Weights of a small image classifier.
Model: norm layernorm, layers 12.
Training: soap at rate 0.0023, 27200 steps, batches of 128, held-out accuracy 54%.
Data: trained on Sentinel-2 satellite tiles (TerraMesh), 145000 training examples, 24.0 epochs.
Rows from block 6, named by matrix and row number. Each number is 128 + 32 x the weight over its row's rms, rounded and kept within 0 to 255. All counts start at 0. Numbers have three digits each. After the name is the row's rms in percent of the matrix's.
# q: attention query (model.blocks.6.attn.q.weight, 256x256), inputs 52-103
q.19 091:110160114149128163189057139140132110090118132032099080153129131086091135153086093123092129143202169092134167125132106167130100175174126149170092168129093153
q.20 095:084172095119135166111148118107113163134107133135155146123141156113066124147166073093120152122084128136100113089092108177076140145085132094187055110221129138
q.21 101:150150106077061134129130158152176158101155159110152166215142116093104155193087144146123139109163130086124106113143104152164125127136132113058162127124115184
q.22 093:159124147153091086074126165127142149075141117104091169168138119114087135073115118157139154142152134111172150142135127134086123087143113089110078132062125141
q.23 092:174108140090103120100159132099147136043112178109113092098081150183179166111209105104151101167150135173125104137150130126130159114067082132114117117137113181
q.24 099:087131061138065144105150148113142191088131165161096211102086145095088137189131159120148131149120165112144125064106126204131172108164119122113135077135163104
q.25 095:128130081149152100146169183158137143125109167097152124096133068091125135123135186109102155136149136140076139155137174127130117087196113153075134127160140135
q.26 093:138141101147110197142114088162084118099079145126086139170107104066111158107153165104074119123125085157107131125105111161139154059171146128101110110093175124
q.27 102:121107129107143139156089115122157115111087146129115131105082112164168114209150127131084101134114166183119120142072114098179144167147173114160115196144155099
q.28 097:077068143144133123099114122164165158159228144096185067101134176196166128165104101120142164189139094128164113137124121137131157120158114150111082105104139147
q.29 089:074057134147171110145095126102121119086168123117114123118134102126156158118137154101146139136135095102138133161155115155138158085174128113106160123055140168
q.30 109:096085122096160137127142103101128066092122169167128078096103142069095105125170135129087140064081167138143115123131101124170162133121135149117141157181090114
q.31 107:123137145144192124147134092078116115110136136172105072115148082094118104163144167086123108155160144148087139142112132128072117131122122160115181122143164103
q.32 103:137087093155119171132079067132127150114131115142088082085123132166121098118089184149172113126115121133111120136142116083087122116102190123115117137143125140
q.33 100:099093123189123143085148062213170145156102131165137162183167156068133181145111147099086108135189154133125151162088127113140134150094093104132057098148094072
q.34 089:120151151143116139110154121115125157094091092104147140158147143134125120133099151152084220112126101098069066125083179126109138170122190122109095071089109072
q.35 097:175114039075138107162124150131033129153096077105162177093084132098145117145160105145121139089110093086110122189116148168148151074090135138104129102105135134
q.36 109:166114110150083155157171141170154079103074156069152145105146121131107124093138144072154144147069124079124160091160088164124151147155078164064141099113123149
q.37 100:092112165135080079126128126112130166108151130141143139167116109167172105165121068185178140133122081164118112101127158134153148081086165081157121106135151153
q.38 094:164168140077153120123149110079096104140145086110104115089130164120152137151135149117141113096112063122127128202076152075226124092118087130106080184092115131
q.39 100:139144133078115099147143109092088164176087092138109090139140067116149097135167145155117091105184050091169152154142117119093080126086087054121180123205180097
q.40 123:088125131103112115140090096142115144109083134107146141127126117118111148103153134145155158079193162124165088073104154150109219061138112129132130151170182157
q.41 109:125178134098101218186136103143144132166073140099128140147099129106151147129099100071122135123174141143139163141115153053087123145124090088073077119150101139
q.42 107:112171173132168172140190146122117113116083144116138173119140146095103125117122124165139120071158143095112096095113151158146180110153130149086142117143193097
q.43 110:142066150149140168106174153098073088102060179146143130113140091090135144122151150138113192086165128152147122132120141139085109106114121146173167127152135120
q.44 098:106116080151111123099107128190150162148106075101116077165107114193150121140161121117146069064115120186131154093103170115111166104097122049139152088132175151
q.45 090:143172183124189133136107140092152061081202125106094084132171178154113100145105192187102094110117180162122127108080159133154093151165176150149151091120176111
q.46 104:190164134126155112123166200089130087106146164128163130104201107081169157123089100117119082108125128098085094150107143161142077132185119133159143153161106131
q.47 089:127048145151070075148088106112147123099178111102191135081129096059116090183159107099123099107112138127166123090124114103186113161140189095088169140103105105
q.48 090:005114159161143108111100101141111103127124123117118127131146087118068170074169140132168120170126151138131110154110144153153096148096139139137124083161126109
q.49 102:135136126114100096128107075146135144137175122115085138128132223146175101115100102073099096194099119110089126128148076048145103189119134105165099151138084155
q.50 101:125164172147107125190131109083140176136168092121160119139154193168143146133064113124195131105110184120146109169125121116130091151154142092154169154136134123
q.51 095:076118070101135120156096065164106132157132139160102130184180083109145136118099134154167137155103041035176130119171132104121154145128101099161114077116180117
q.52 093:170131154163135128174105136161154167120116157091144107157101164166143144114131132135155081178161133144111122181154116118123024161167167069087110135166142104
q.53 104:136149103106139109124056164069110163092167102144152136138108163102159119096149094148103124160184112163132090147145161103174115160133140111095142113116116112
q.54 089:099131135139111154083155114120108148078083112165108108188112121165050141132134093162144108178063148126115139061085122161130150157183099156093129174172125102
q.55 086:105176090085155136106094156103113036157083114125135100116197104085124104179119174156110080128130186148098120128152098096160077130111077150151119167141126132
q.56 100:111121116062178096121121168134145162130115048141139095151095188117083114076087129144177140171119097118106089152109089114138140126149111121105087099102148114
q.57 099:030184143114088125137147082122148138102135159136086077182063108187109140120127107073123105085113133144058130070065109121151104145157106118125110174105137142
q.58 101:118100150120126147054158119104129116112093152126104126120069126109137097138135105085096055106140107187090150091188109088112106136118158132119112138133147195
q.59 112:040126151103201137091089129137145137115164161122160105168156130087155126140125111140128195175097161131134101161152135105130101107134145182169136070186159107
q.60 092:185132145127086141190174196161116099062121126141173117067141074039088129107086116172184121097115053113159165094217138175115118189161129143095170115132163110
q.61 092:111099091122153060113115119126145113078173132214083068186072116139099095156121121187077128139142135162150138099175175142150173109104137148092198123119130072
q.62 111:088174142150145093131135117127173109147182139109099173196165115167096132153086073104144088194121111152193102148093102093148116102140076078132191098155157105
q.63 113:111136135124146098087127123157130139147162147130155151099100104100159104196070170156169124141056138076137152149134108108116100144194183120146155107147109103
q.64 099:088153099084156092091057139123048081113149120114185138156109179144207144184100125116075128142147123158082126202134094115173131160131092118163130135092154077
q.65 097:094142114161167109106099148118056071117103110161153146139184126092097108080156149133135083119216111170151144189128178102173124161115170098109101140119188111
q.66 085:120135151155149117132118131125156092140166156103153176144113049172107078147108079136068161157158141151147137161129068112105160140083103152169098104122109091
q.67 102:089183115170122135142080126136200111145160100120089149159089214159151162118176172163113114182139130086102155143104074155087191095131095109073115150129154108
q.68 102:101166041118104167141086129147111138106151117111137155162154094116079090094102141154120136088172123149117139157173069161139126128143124133116154107110066093
q.69 093:101107124105114100160124121089129140142191121148182115115100142113141125112163137136130080130191125083150150170137120137057158152111075137113082111127161111
q.70 102:113130082127074144107194143038164146162144156106139089155109125115156098159103102127140163167088128094099065123205154168085152147152113107102133142097125171
q.71 090:151151110077100090141132067093135142145137093092135090161156074113148162134125144110121091148152151177125137121134109149133132117226166147138136129120041121
q.72 099:186106116113105174099207126133141119134114142169069108098151051186155064164116057122130118162111118148127114135170154196152081071186148125197143151125093163
q.73 094:088190181077130092109119157210144166110090124185093170106158126137159136131147141185070100074164089199144083083149081094096134162116164147122198132133073148
q.74 098:104145168118155146109131086124088081092119120125115167104103158114148113175159107142152151133070140157114117094202163170079195084129135129100105094138128175
q.75 093:100187092063157140098102127084128166132112149116155114173137131094182144188113122116066150057157115154162109120110119122120135165188154068081123115153076128
q.76 098:124108131112113117125169130044098146163117151132102110158139133125114120160115154097086146113117078180176098119129202107185113113147125077141164159127101172
q.77 096:148137127128146084026106099144167155184119159121092149101104147127165101117167084095095124161125114150132137131137087123122096124094062099131115146085131136
q.78 098:146120055122069076111106122127098119118218121136100110173117084105149073135079099153181146202159150140109170124122158181134119168170077105158128146134132133
q.79 114:105156132124051171122100124155144175129062145167099081152179137088133149106102144089147115095216153126094159167127135089152162166145091111096122157110070184
q.80 098:149134178138098144125135135164100098106092154112080096054169157199147167127128157133076161106103085114187122111080191093163139122158120124143173127208111130
q.81 085:138187133114176135071126102110217207169063192113141122109122158127124137154117117140102132133138163039134099163153139160127153151105136154121150210149121132
q.82 090:145142144144081173129106108157111131169165136103156141134085131099125078167182140139120158091099089184105184118198173089126118084058159154123104100099091148
q.83 101:189105172132169140125079167107095112176164115068135098134085131102146124140178156177115189166130111067096113186122178051146124145122168155113143158086177086
q.84 107:115123175135106169175094124101162091149162168117162093074126182117107152053149129103172114127172062094203130125116111058178080135130141150089162178174096113
q.85 094:117146154060130108184139131180128093092142067116184103123084153079121147148135120137104210131115150166134097219132058117118087156080140132178122104126114108
q.86 096:145124115142111172110182127179155107114091140207151072110097208152124133114102169165117127131131136119173105092103074070100149075134108105126164103134182117
q.87 098:165098139164151155109082142117139106079083191158054122155150169104088127145132121096099237150118155055138149085103107111153156119155119180120082185123132121
q.88 097:165126176138090139158156072168102170157116149139083081178164123067057111158149123096113122077060104172128160214149108174186077100152135124129085131134097071
q.89 104:152078161157145145168102152158085091121107065078072103111130082133122114136156157112159143123167172121145162088087106112103077100060179115118157179168118176
q.90 104:085117121119146123131109118127139177172139117175111214148103134168169099179138137132146136126135148175069135100100178180098061056113143075130101144100156128
q.91 092:183140137129108129123100086098125106119060093181129095103140129159083155088160112161108085101113072127164137141112110184151094175102084188050137078169061065
q.92 100:177161135127141131141152108163061079155064130158123147129152154160101141173137189150098107093145144129114150147075127111173085147130125111161165180102152161
q.93 086:127123166163123089088079181142172113112106098089109165113175137118086082148098121157133118141152111144156119166131097131114114158122129143058119102144090109
q.94 097:121127130168071140076202162125122135116143126155138132144122115122142060132106141153186108210183133165125132134122201147148117155132178152092216086114139143
q.95 100:158102184163124143113100123073096124139126088109147133107103088115155070152126105173117131165066117135091172157063136113058168147099117120119155121125136187
q.96 101:118146110140099151131121155094130106152117143139120125142123112145134064125079109170089047129188089144178115100102158100139117109100172129180144117175138135
q.97 099:128170150085164168120048059163113121165096145095130144163085135143158107081130118095201190108145145181124173102129191115107104177086110124166157062148166163
q.98 084:177168125115137160093101125134105118127086083062075130148144112072178146109091129141116120129111106149094117038124082122179158098118094078132115169173131147
q.99 105:138112120125150115097117123086124124138064129141174120118147095084130115135098064145144131125181115083161128114119120138070177170121188123107191128142088130
q.100 096:120098148158154110075113169095104083143178166158169068131115112065112047153112098131092176103094178141133094071107162117193144109129093138140082144194203145
q.101 097:099106084124176103129138099151135157145108088126061058115085127127151161135176081150088082135121135120180098074140085157146126071122128155145085169067108107
q.102 111:106146101085073108154083129129077148127110134127153094124174130138159116082121075115113153109049122162143149141155133169124118149119142128105102162093150066
q.103 089:115198113127178164088139142109131170137164156093097095104074096137166148120128092135129132114091148112094084082113107131086131109121134179065151149067159091
q.104 106:125078101122119122106160121121101166077139171141081161144158096119104192157140130140144184129176165130118115138124102134126125087187094130070133174115096124
q.105 089:055128192118115051050116112154152140051130141141110121116149109086088117155138139125136155094147131088106143161129095170143151119154080180155150139127126072
q.106 103:094082090118144113117152134118151173131142169162147108140178106124117100134099177185144125135139101208177097116121070178154182093142111145086144095126130110
q.107 092:153133156153130143136149141111181156117104106116091136127119146126059173137129178128177085126098153166111131134094104144125133194200065104189131079124141148
q.108 102:106152118107081159134124125142105178134167154132158077122131053136148048103079139118168165076109087096104110092167140161139177141121140176088125086102135072
q.109 102:108168111144138123106128141168142153127129126110111193114098121152124123115141086139145156096179110141075156170125134138061121119123158150138075083166083110
q.110 091:135127109134157162092137150127113154107168159176112106138095175111063145095143087149124160127145114146170085159139101088116114089102104151134089148209152166
q.111 103:119127169153161074141109101196158146124084143185160126108151149143103158165106080120174091143136164107181151112157108158142198150160119104154129124100099162
q.112 102:073132209107069143090191093083133150177129169141130117101158145081160100164097157102135132165118096124128069145124122136155174099142105143084112123056094138
q.113 089:128127107134105150123067158154154108110140134114153165114116084139150125160104131098120128191103125128129178080114049135122127124060108120136118134139082118
q.114 091:135140144117116150111125128154104121197106226121143087148189171056119129120078105108165134097101107111125112132091189087141096110159111142093119126143112154
q.115 108:155139098056117148126113139126061167117147169097142155183168160163073105103148171137125151107135123131146205141173100142143111136110089137141116069153095111
q.116 104:108181139101131093138067112173107136126125113097125123181137121107119166106139178066173122171147096134095173098134124112102147159160117099122144147103147130
q.117 089:134136121113184126108118129101136135142155143168124100103111197109160054079166185121132104125094071146168104172089149138177130166117127158161235164186099137
q.118 094:086090092086154083124059105170140124143146128087047079125095125103103112071136142131138191119135032099128135064125085116147124195112155134117169187143120133
q.119 100:174149108122144141108104126175165150125103109175166113114194152149145114116090106167154061119129153141107107134142078097102192095162177120085145104095081079
q.120 098:108141106088153157147133092067125121115122133147161127140091054125174130107146128129110102130097121153152101106098123164149092144112194077146114106180195099
q.121 100:139157111103118144090163044125154195132141190124135133117155126144170171135119144131097109109151125135206140172089170098036122101187104150148082152123064140
q.122 098:096130087146089206078065142107144161115129124132145079122063139113128110106109089117097159128174147123142089151087165130150097109183154117208108131200142163
q.123 092:129084176081141090110142148123167107101147087128165135137130151096105169156109114113133125123144098092204163125054141102148146107104105168179131110148212111
q.124 093:111100087174173083128114125149152092143142109150131161126081132119095130161082136140103114152166139094084181064115155139149150150103093156163119092115113128
q.125 093:141147112199118124121158194116088107128154157130103151162189126185149134227117098130164072103142159115048136111177095109173132127127140098119142122111179104
q.126 094:066062099137144149099113144128111063162115075107199093117073165133237148134124176131093157162153116143138111140111132158114125113052129147130117116142116142
q.127 097:142126119135103105157105178177134106156084089108121177120140093175104108138116133104092101147083125098137141087101028178145133088081139094098133119087107091
q.128 097:186116150127073172113102113104144129127177092174108143119131095150145053176097128112080144101103135114125196145122084089066159169206176054068104108148147186
q.129 109:134083124107098123116145109132088136118122148162173116102130158078139108142173182157089134151143149126107121145167142129123137103147111157134158126102180136
q.130 102:119108152203117153071168151119170153076104130183126189124126095154128143159099157099138187100081129095134123093093081062145151082202113112134118161147127097
q.131 095:087075137047094138133117095091167131121126080137174138138111161114116096160163111090124130161123118122055129140210109132110127196144175074195099155103118172
q.132 098:102150165133128146113151137179179095156113136076101066107143160160140150107133117141128186127114124115141178193077133154145111158142122122126095161157088076
q.133 087:080169124067132151195114124158110153100112122109089129110096161151175155093066177097088176128146163122129145132126133091134129130147130100097174141111141141
q.134 087:180144137096165109127077095099085157143116125137079106161125216146121152154144135100116132080128113172090068143126109088126120122122078132107066141091108086
q.135 095:142093210127150099112108152082119172131120122082119130123151110159171135135060128092144098147092126149151149130140129127102167161110141162062102095132120146
q.136 104:097153135129139076177061133152144179173123117147098098189107101146157140114140069168122107096072080134090178109125153189117133117107165098136083119072213162
q.137 090:138150182161096130129179223143134155162103159105094151184176162123055072176094116127130094096132141113128128111129188116109107152178078143093126070078088130
q.138 105:145100122138156146113152100216122199122116135123173132077116138111160145111151108202127141058084198081229087133088168146134136094102090155121113164144084077
q.139 098:104155131159095100106135125122168129132118150040162145142156157148131103086163121119114169121116155143157111155125142129124137156106099085162094134057153124
q.140 096:131115177110160153110136127120101116074137133099139124109149078160136095090139167067155192115097158105124098109140121061146149157162103140124139094126093113
q.141 110:141131154076128131117140113193090132103091165167088123150075050119148140134133134159157053147121081158076166116177184115131079194097135121131157076152126152
q.142 097:153116191163133098164100082095114108196132127106144106060162149159131159115108136133138079157163056112100156201123111152142151167078075163083108081109195108
q.143 099:097160097142068122074106144185179153161112125166167153130100178193139108146149114093093088111116208143152145117125108134121097145128180179215143148139142130
q.144 087:137158154181138089117130131147097146138101185172124061151112157129054133133124155114131077159147121090162125119139120069161138161118137208085107105128122057
q.145 112:182212185130131108121123114163148167128166105127111088091079123127086080115127122170177136086149187130142130115153108117135122103156169137128123094090088105
q.146 096:100137131164141151101145126158135155145061081130157118114116134140085137125125082136123135113108131104107138145152210153129109130144096217144117140127107133
q.147 093:078146131142068122127119088208140173125090124100121157164183115067123132165191100159125168096160143122185109053121050155149154101125086132133094143121131103
q.148 112:100077136125125095098152111110162094156097146093116113108137137157130124163085116201103070115160154142154113127089115156118158110101149181175133117045161110
q.149 102:118161136151086171181104129117111197103146143089104154069072089079133128182105157183148191104186140088164155101152082126145073118177146093109104135113146140
q.150 098:120144104121205135096099167112150129126142107048145098152153079120117127080117076187154123084106148105050120112171144129181116143134129112105156113104112042
q.151 110:142048129122173123158112159135147154135096113055110147126115166141110143096134144113086112147139150103135094170116204116163120167155117154137121147097117143
q.152 108:128155095130124155125171078143136080083149118148175145185169181100121092146081109107120183114121153136110187134177108200168116146100144141119154099174087119
q.153 109:098117114137100114095112149158166186082155123204112082123178116127159168159119132092141145154122156149144163166148203118130132113163127157159091119074153157
q.154 099:076092086131055131098128076176167134113126106126153137123034109115138111110131121090118161101086143159163095139137091103091152082102127151103122116160138136
q.155 113:148131171153124117127134046170167123127117107121116122105141105118164111133141075113105138137113098135117077151172101143084172192097058114092166089186175119
q.156 113:096177168137071153134140061163164135128076162102104131117109068133118085145127053152091165166129133128159116070149141142113116161133187130070172106189125122
q.157 100:121066148144128129086126127139158149146150143113146164187127153166086090134129148121151105169110118109132126098126147101140087145169158162175145122141120183
q.158 094:085115144195116123144162077141100093100145124121111112143105148149136090179116165187099166148159183119122109146164159106156121141122093134109104126148065098
q.159 100:135146138171119166173108058135103108129118105109111135184140088173111166163218103136119157120085132152111129077121103150123130150143132084171136070143130157
q.160 098:178222160112120145103108071138105140169122141200179154136147054135152131129155153201109112141112138145146157144153166147116121089106151148105177127170164109
q.161 107:088131138144114137153129104143105113185097145137151117135097169140080143185135116084152117083119129136144170084102140147068131139112174128130143104144184132
q.162 102:093124138142137133111093145153160161171117107098101133198119081126190144150115109149177071151108173141079149099102147135110147121104132114087083097127060181
q.163 098:125086157127064179153081115119132155166105100105142125106122124134126111135121111162138214166077182161127135106119086093117135135147174122150158159091163105
q.164 107:156109131206176073104129121123150065112109070086157146116164095091112126125130169137182166143071116124119116144139156146148144088104113140153111104164182142
q.165 090:082076166145158141155129081136132149146141139129115138127119096094144167100137148104120067154094144119123108214106121105121193137128093049207093132152066144
q.166 103:129102157125156133112104165104170116100179128147175107108086131173124072123140112150114124132134186087124039125099135130097086134190116126138133136157119161
q.167 092:189114127151081103105145101142120138091114149082108111166135138206110144129135126112106135134122157127133148169101095109138103044156127093129109140148056074
q.168 108:126150085161162133110134113130117149140103137182130071085093049123163104088060176162157136118099171104109118126143105174107145121138106087110094124127094128
q.169 098:190111124172108161100054146088131048172161167139121127139144105070130109105116106142147140120145149100087190111112096115148167099137059121084146142100066107
q.170 103:108168132147155111120063135159097163170136093168117174104132131132097127094138045172119055147147145081058124178175124068169132121111165139081135095133176213
q.171 103:121155117143065122110127105130186167178113135138135116180158089144154116091086136129091094085118138148137142161144148118160128126154137097115107111076183152
q.172 105:112155146133041155164136058104092168165188116118100110203153107121137133178118121116098075170098112050125164143166163152181153147081126096170129161109125098
q.173 113:145157142092109163094114132140132118137109080040153155073085151183123071125178157103130116151123094131120100170071173153116109125109170099106092176142155164
q.174 091:100095109133127145141156098143082081121131166147161127122101149136166104095162126156171150109121083087097061138083117078144101124080120130095164164147124090
q.175 103:114155094117182128101130219152046149136131148166150143139126129173162063113116124156143148113107187129160132134128166171167124112138125144118135145115084150
q.176 088:178141123139137165070080127069141163110159067015108070133125094130152201117172070105175140137107129137127191129105126111082141137091123124111128138143155174
q.177 107:157149128134148139144130105111140071110173122166153094119108107157118081110118170173131138077141129134197136165136114113085126135140164180111186125091186139
q.178 099:068097102157171132101096128125149097090127122085151112126224133106059121172083132062151123118107129106127142100127094142096115129033125160132106140148093097
q.179 100:115148149132139120131207184119134149134132115157143117123196165083150131159124184140153128173118112165084168147153123146118171135140055104097130089136131127
q.180 105:092120124133146086097141176200126192094115143142083146171125143121082182123167111074137121130135103127059153118134118091095098107115111101116115126147133118
q.181 096:105163140163155089146129155116160102134148142140131162177086171154212061111127161169186140112109115163076150104176146118130156137115145108124161100132088111
q.182 106:104155061139089157112145133116134158070156140227098102156116130187080109128113087101081122096114109141133070124109102153076107122156112135154095108112129169
q.183 106:092174152108155096091078107130192153160101120125139128165097121116110128038132136134125133189131134165145080116124104096172121114139106097092145111147172079
q.184 113:153163075080122201138119174144106179181095076133129178141091151131127086122141120160097094132101103104111077091147117137094134141081114166133123043141105131
q.185 108:152120186157124173145127136041165153205154134129159104153106099126134103137128090106154071140118137070154125170119148096113151099121157185153066067182169132
q.186 104:137107126095100153148150175075147120164079113147097110068126125119127130137149059069128142124108129127117188127094175097153115141104145177171117148115180167
q.187 107:107106095168124098163105088160125122079131082127133102159149160119069136145099125107122112153128116152135107156143086141122157099107092135126113178137147139
q.188 101:134143144121174106114175102076099121116131086136121193112143150164112122141110127132143186020199136161176170119171193125121127166178156128135172068107158153
q.189 102:134077176113099117105145086101100160149104113086117076134090081117088127144148112132131090140140198125139174055071085139151205170152140091105139144179136127
q.190 107:120093172142150111222178151093160130149118130115123092113142137051080145152182184114134206124122195131137148097133096072110146111131147152136157062102207119
q.191 108:172100127149080150124153080157161154166157167084139073160078190136140114120081134132139113116187114136138096081217106086122116164126111083183154118059151137
q.192 095:131118137101144165110090140104054148065107136078117106158137177078109128140101175158145128095136066130127131093120104075110111121132152157073062125173115160
q.193 100:177146126075151088108142121091081082129145078106142114132149074154107160109151092111136139104158132167136080137153112111147146123118088044103117090140128109
q.194 088:160114117161152237134050144117120142146096182157102109163140133111059156159091168169175095176100112136055140093142077172139143143134111146124043136092163161
q.195 090:121138102117085107164159096122108168110105088205139158107130096105126143092152136161147117089087128105119145154121119116223114142163142126114109096142175118
q.196 105:116173126152071132128119200074192109091132135068168141124156108123115076139114083081115129109082126152150098164202121175124163117111106168097149080097111122
q.197 106:137078129078088182132098133133066151090102114088095131119159190139117139065109126157168058100094106119152151112146113110108101135138053111133129089144158149
q.198 107:135110144121134089063161136111131149142143170174120121101118139118187101112131102103163139169109159123067155056121086160114134135141119111150074104088105169
q.199 110:142125169168059132166078139105093144119120102146064162130149114131110160097116122092119120205203147150110111181186113169132130136085155137133084058186135117
q.200 104:168125161129146102082148136132144126118170027105089167177105105175122151088099101160055117101104121116143138142128122106144136118111135057149138075100146164
q.201 097:148115102116114174142095142103085140124163160068112131209122111151096184132141133102185128141117167103138095219123094134104099139053095163166083139183086105
q.202 090:194118119117137137105132071075113091056128112073044129178158166103167136130086103156144158098111150182124121148110126118122049089091111094148147144108162110
q.203 107:129092091110149082092158124080095149099134096100095132190092119151125156145134135132138175062144071155083108087120076154052146140187122078130137112196148135
q.204 101:133121042132139131117131133142148170088158081193209132159153131149124162109127095142125100109092128092171118162190120140099130122168180132060164174159120197
q.205 092:129108104102161129097075117112152144143113151145098153119161149166074138112073164154152115133171102109053160180095156127093141150138145096110129158107049167
q.206 103:085105107102140130191104135127151064101215132116125097091099105128133137098172086134167098146120110150139138167175116150135158086106128126201147094131081124
q.207 099:124129129076077122083165144114148163143051132093109163141140171132142159146073048071094134129100170125112091142161185160179204154124084116103135078170126137
q.208 101:149133118099237215138102169153081132154130143094054134123131169104114108135179159127127096094111168102125192160087121146084082096162124150177122144107154187
q.209 105:145046162075126111120147130195126098075158094152123149119176116117104145117062094143120127151148136118118118191111158115101100148133154105126121099099148118
q.210 096:120169255146133109144120156178136049092088138088094106107090114198114111160201132156179111138060128111145106069190089116141131107115119153082163120137149118
q.211 091:107099148108111131111204114151100110183116177145128122123130161141064181132067126105128132108109151141075120143133118139173148114159122110147114122223137097
q.212 100:207133154095128111137110115177155132175115162199149171087089151081100129147141067081132082078071127147135106081064089143193128080114135093110089066113154139
q.213 102:061129070133140152098161098147125098107148092128164117123106177086133076174207156094113170191159097106116158160106179171136188101109095101089108153153181128
q.214 104:106115038122164109094113102089078144165122175172189149113184118109189122107180128130178147114140129119164149128130116124048076067134213121088173172120121126
q.215 119:119148158128121169138162155164131174138114160065091138153118157059098154170142123122134111177109141130085107165097108167156153116153115104122081124115189133
q.216 101:112060112134135168207135061197150099085083097204124159132130185111118163118134111160137072132139164122081152093102063205161140135151153149061123146121082117
q.217 104:167101148115152138118108129154106123108104144161132141135078094115106130111111180159139176156127062161121130122097123104073128137164115131138080124119076198
q.218 110:198196074104086172123084138134177116200091156146159163144110157168123146124155077112091101149081128104069105110136155136160150117117081119176109103134134125
q.219 104:172140103118119143150075202083067101155156153115130110117109110124192129060055126133133178141120077070130134176157149178113105156124174171124077172108042125
q.220 106:115162085155113142136135169094181086130101137058114098154167109159129150108087136113139171105117165116199115157107124101113112128137163105156159094172089074
q.221 104:114086108073165118088073129116206147109113141119130091117113120123131152114130014089135130197100208116095110139134180178142166147153137142153154117123171119
q.222 094:106165153126123047132132147092155160066111088123074106148174154121161151123100160125215208125117120111177144110119105135121117157127120146133083165115084084
q.223 095:103137123146118119104113121187143145123137165091093150128138151081132110104059070131180085127167098112160075090110099123080124097106115112048144134080131142
q.224 094:111098090116105135109194180107070192148131075116117106122135131139150130156132086133088132153118127125144159165085110134105136121093081144100098148199169128
q.225 103:116071123097103101125165158107097147151105119125105103138170151134105171193124132117089101118120103075072159127123135160046128131060135164133123146146097101
q.226 098:127107117165159115167110110157131191139077076071125166163111117114179138093159128127121112110113095116134122056132122129118113073112054065079086148155105195
q.227 092:147137163151142117122157142125115068119119162147113095096116099089119121125115100149147162170078083126108198100126122118158108105182110049114121131096093147
q.228 107:111102130177184156160170135134175153136119164146142115114134159210086126095130114108178123145146184103075143160149102125136074239154123182159135121076128131
q.229 103:049108087116100136117131119074127085138060099100076077107126095129144137149153143100128135102110079155110148198073097080122078097160162146124164156146206077
q.230 101:136169176133155181117163116111159099099101113128133164087128150203170191106116188147155120121108124122152134106123178096172115126139117118103084154180079106
q.231 101:178177089118140124137128179176126136105118133151156117135140088130142110134143102147147114143179113101134119120163036070086108132186196154130167142093077101
q.232 098:087114152091114163163141127123098094137088128144097153206110131164114133115174146132074145182100113148126110118106068146156129165125166083132145121092122117
q.233 093:122132134133159175111117166085149076134125169138171139145201152155120123124121128169149180057148140115158095156144138064174131152206097141114111136120122136
q.234 090:110131080088180098136071120166150120112115126085071155114147068114120119145145121168115132078149147083147136192133122123135090156101098094165191113147116072
q.235 105:097137141138104053151158059132178104117164101153102113132064145162095169084131163078123203148104155134076163134100150119143180123157107155134065083175114141
q.236 097:126092116174116177118183124108086170145177135141099167155081148130104189180170163097147140206137101076105139161135107116141107120097154146088148119154152089
q.237 089:144140133144123108096145086136145163150104091084142160185057139122222170094136127134162112123125161131073140172139126163074108119089075142088163176140159119
q.238 104:122149120081080173157143128102158169143155151153120120144105168109081145077140122094119127172208135136151146113186104102156087193156186102145140128059117133
q.239 099:128202124158109169150144136085157150171107134179158130139120125124167100085162105096127074056152186119170120120138133109148126146116103146109134084129068140
q.240 105:104091069101160101066136083147127108178125159157133152161212050140196105074162087146119094088134194129177094154043121138146108163131116134120129153154144167
q.241 113:105153108140063111155123112136190080079151072153088103120078139133125199142134072128148136150110130129110164120160075144074113150124174171087136102097161175
q.242 097:067114090168087170166153145081110098151099124179087129091081100081128141151216164084139159151093102163120099178076157146074090165171155124134103100171114098
q.243 096:124169161160122133173085180090198124179080102127117135127117099158129155114161177117108107204154085087126156135092131053192091105181076106087161133193105122
q.244 101:181154107080174138169139128114150164157113088081161164135130124119117118129178137111118104152151095075121114133106127164108184132140159125077081116081146157
q.245 102:221144109142102135178151167087143126122104208076152124138119160159101153128107176122199150084139076139122101188089099095128153178158123109076082137089139148
q.246 109:082113077120113088119129102174043140087162089188138161131130123100119098139077093174108127136089126148085154099129135130109103156093124135134138120138158112
q.247 107:174084128175119175136120142122150118151085100143170116104080089112144099113151126137109107111111154150114174104076130116075105078181105089085113069153116185
q.248 093:176106132055089194146108157162139167109104074113151177119127103150049097171103143124097105137146092181109153118102074123122155114175145145149068177072133097
q.249 100:122144021164141125127097135106073190175104159168146126109162114096126102193154101100126140130174072139185135169110149160096110107145117069102087107195143176
q.250 110:149073134156101149083149140166106153115111127154160124191143173080154160124148126139104111117179175113159139116141129182123141110106077088135106082155082134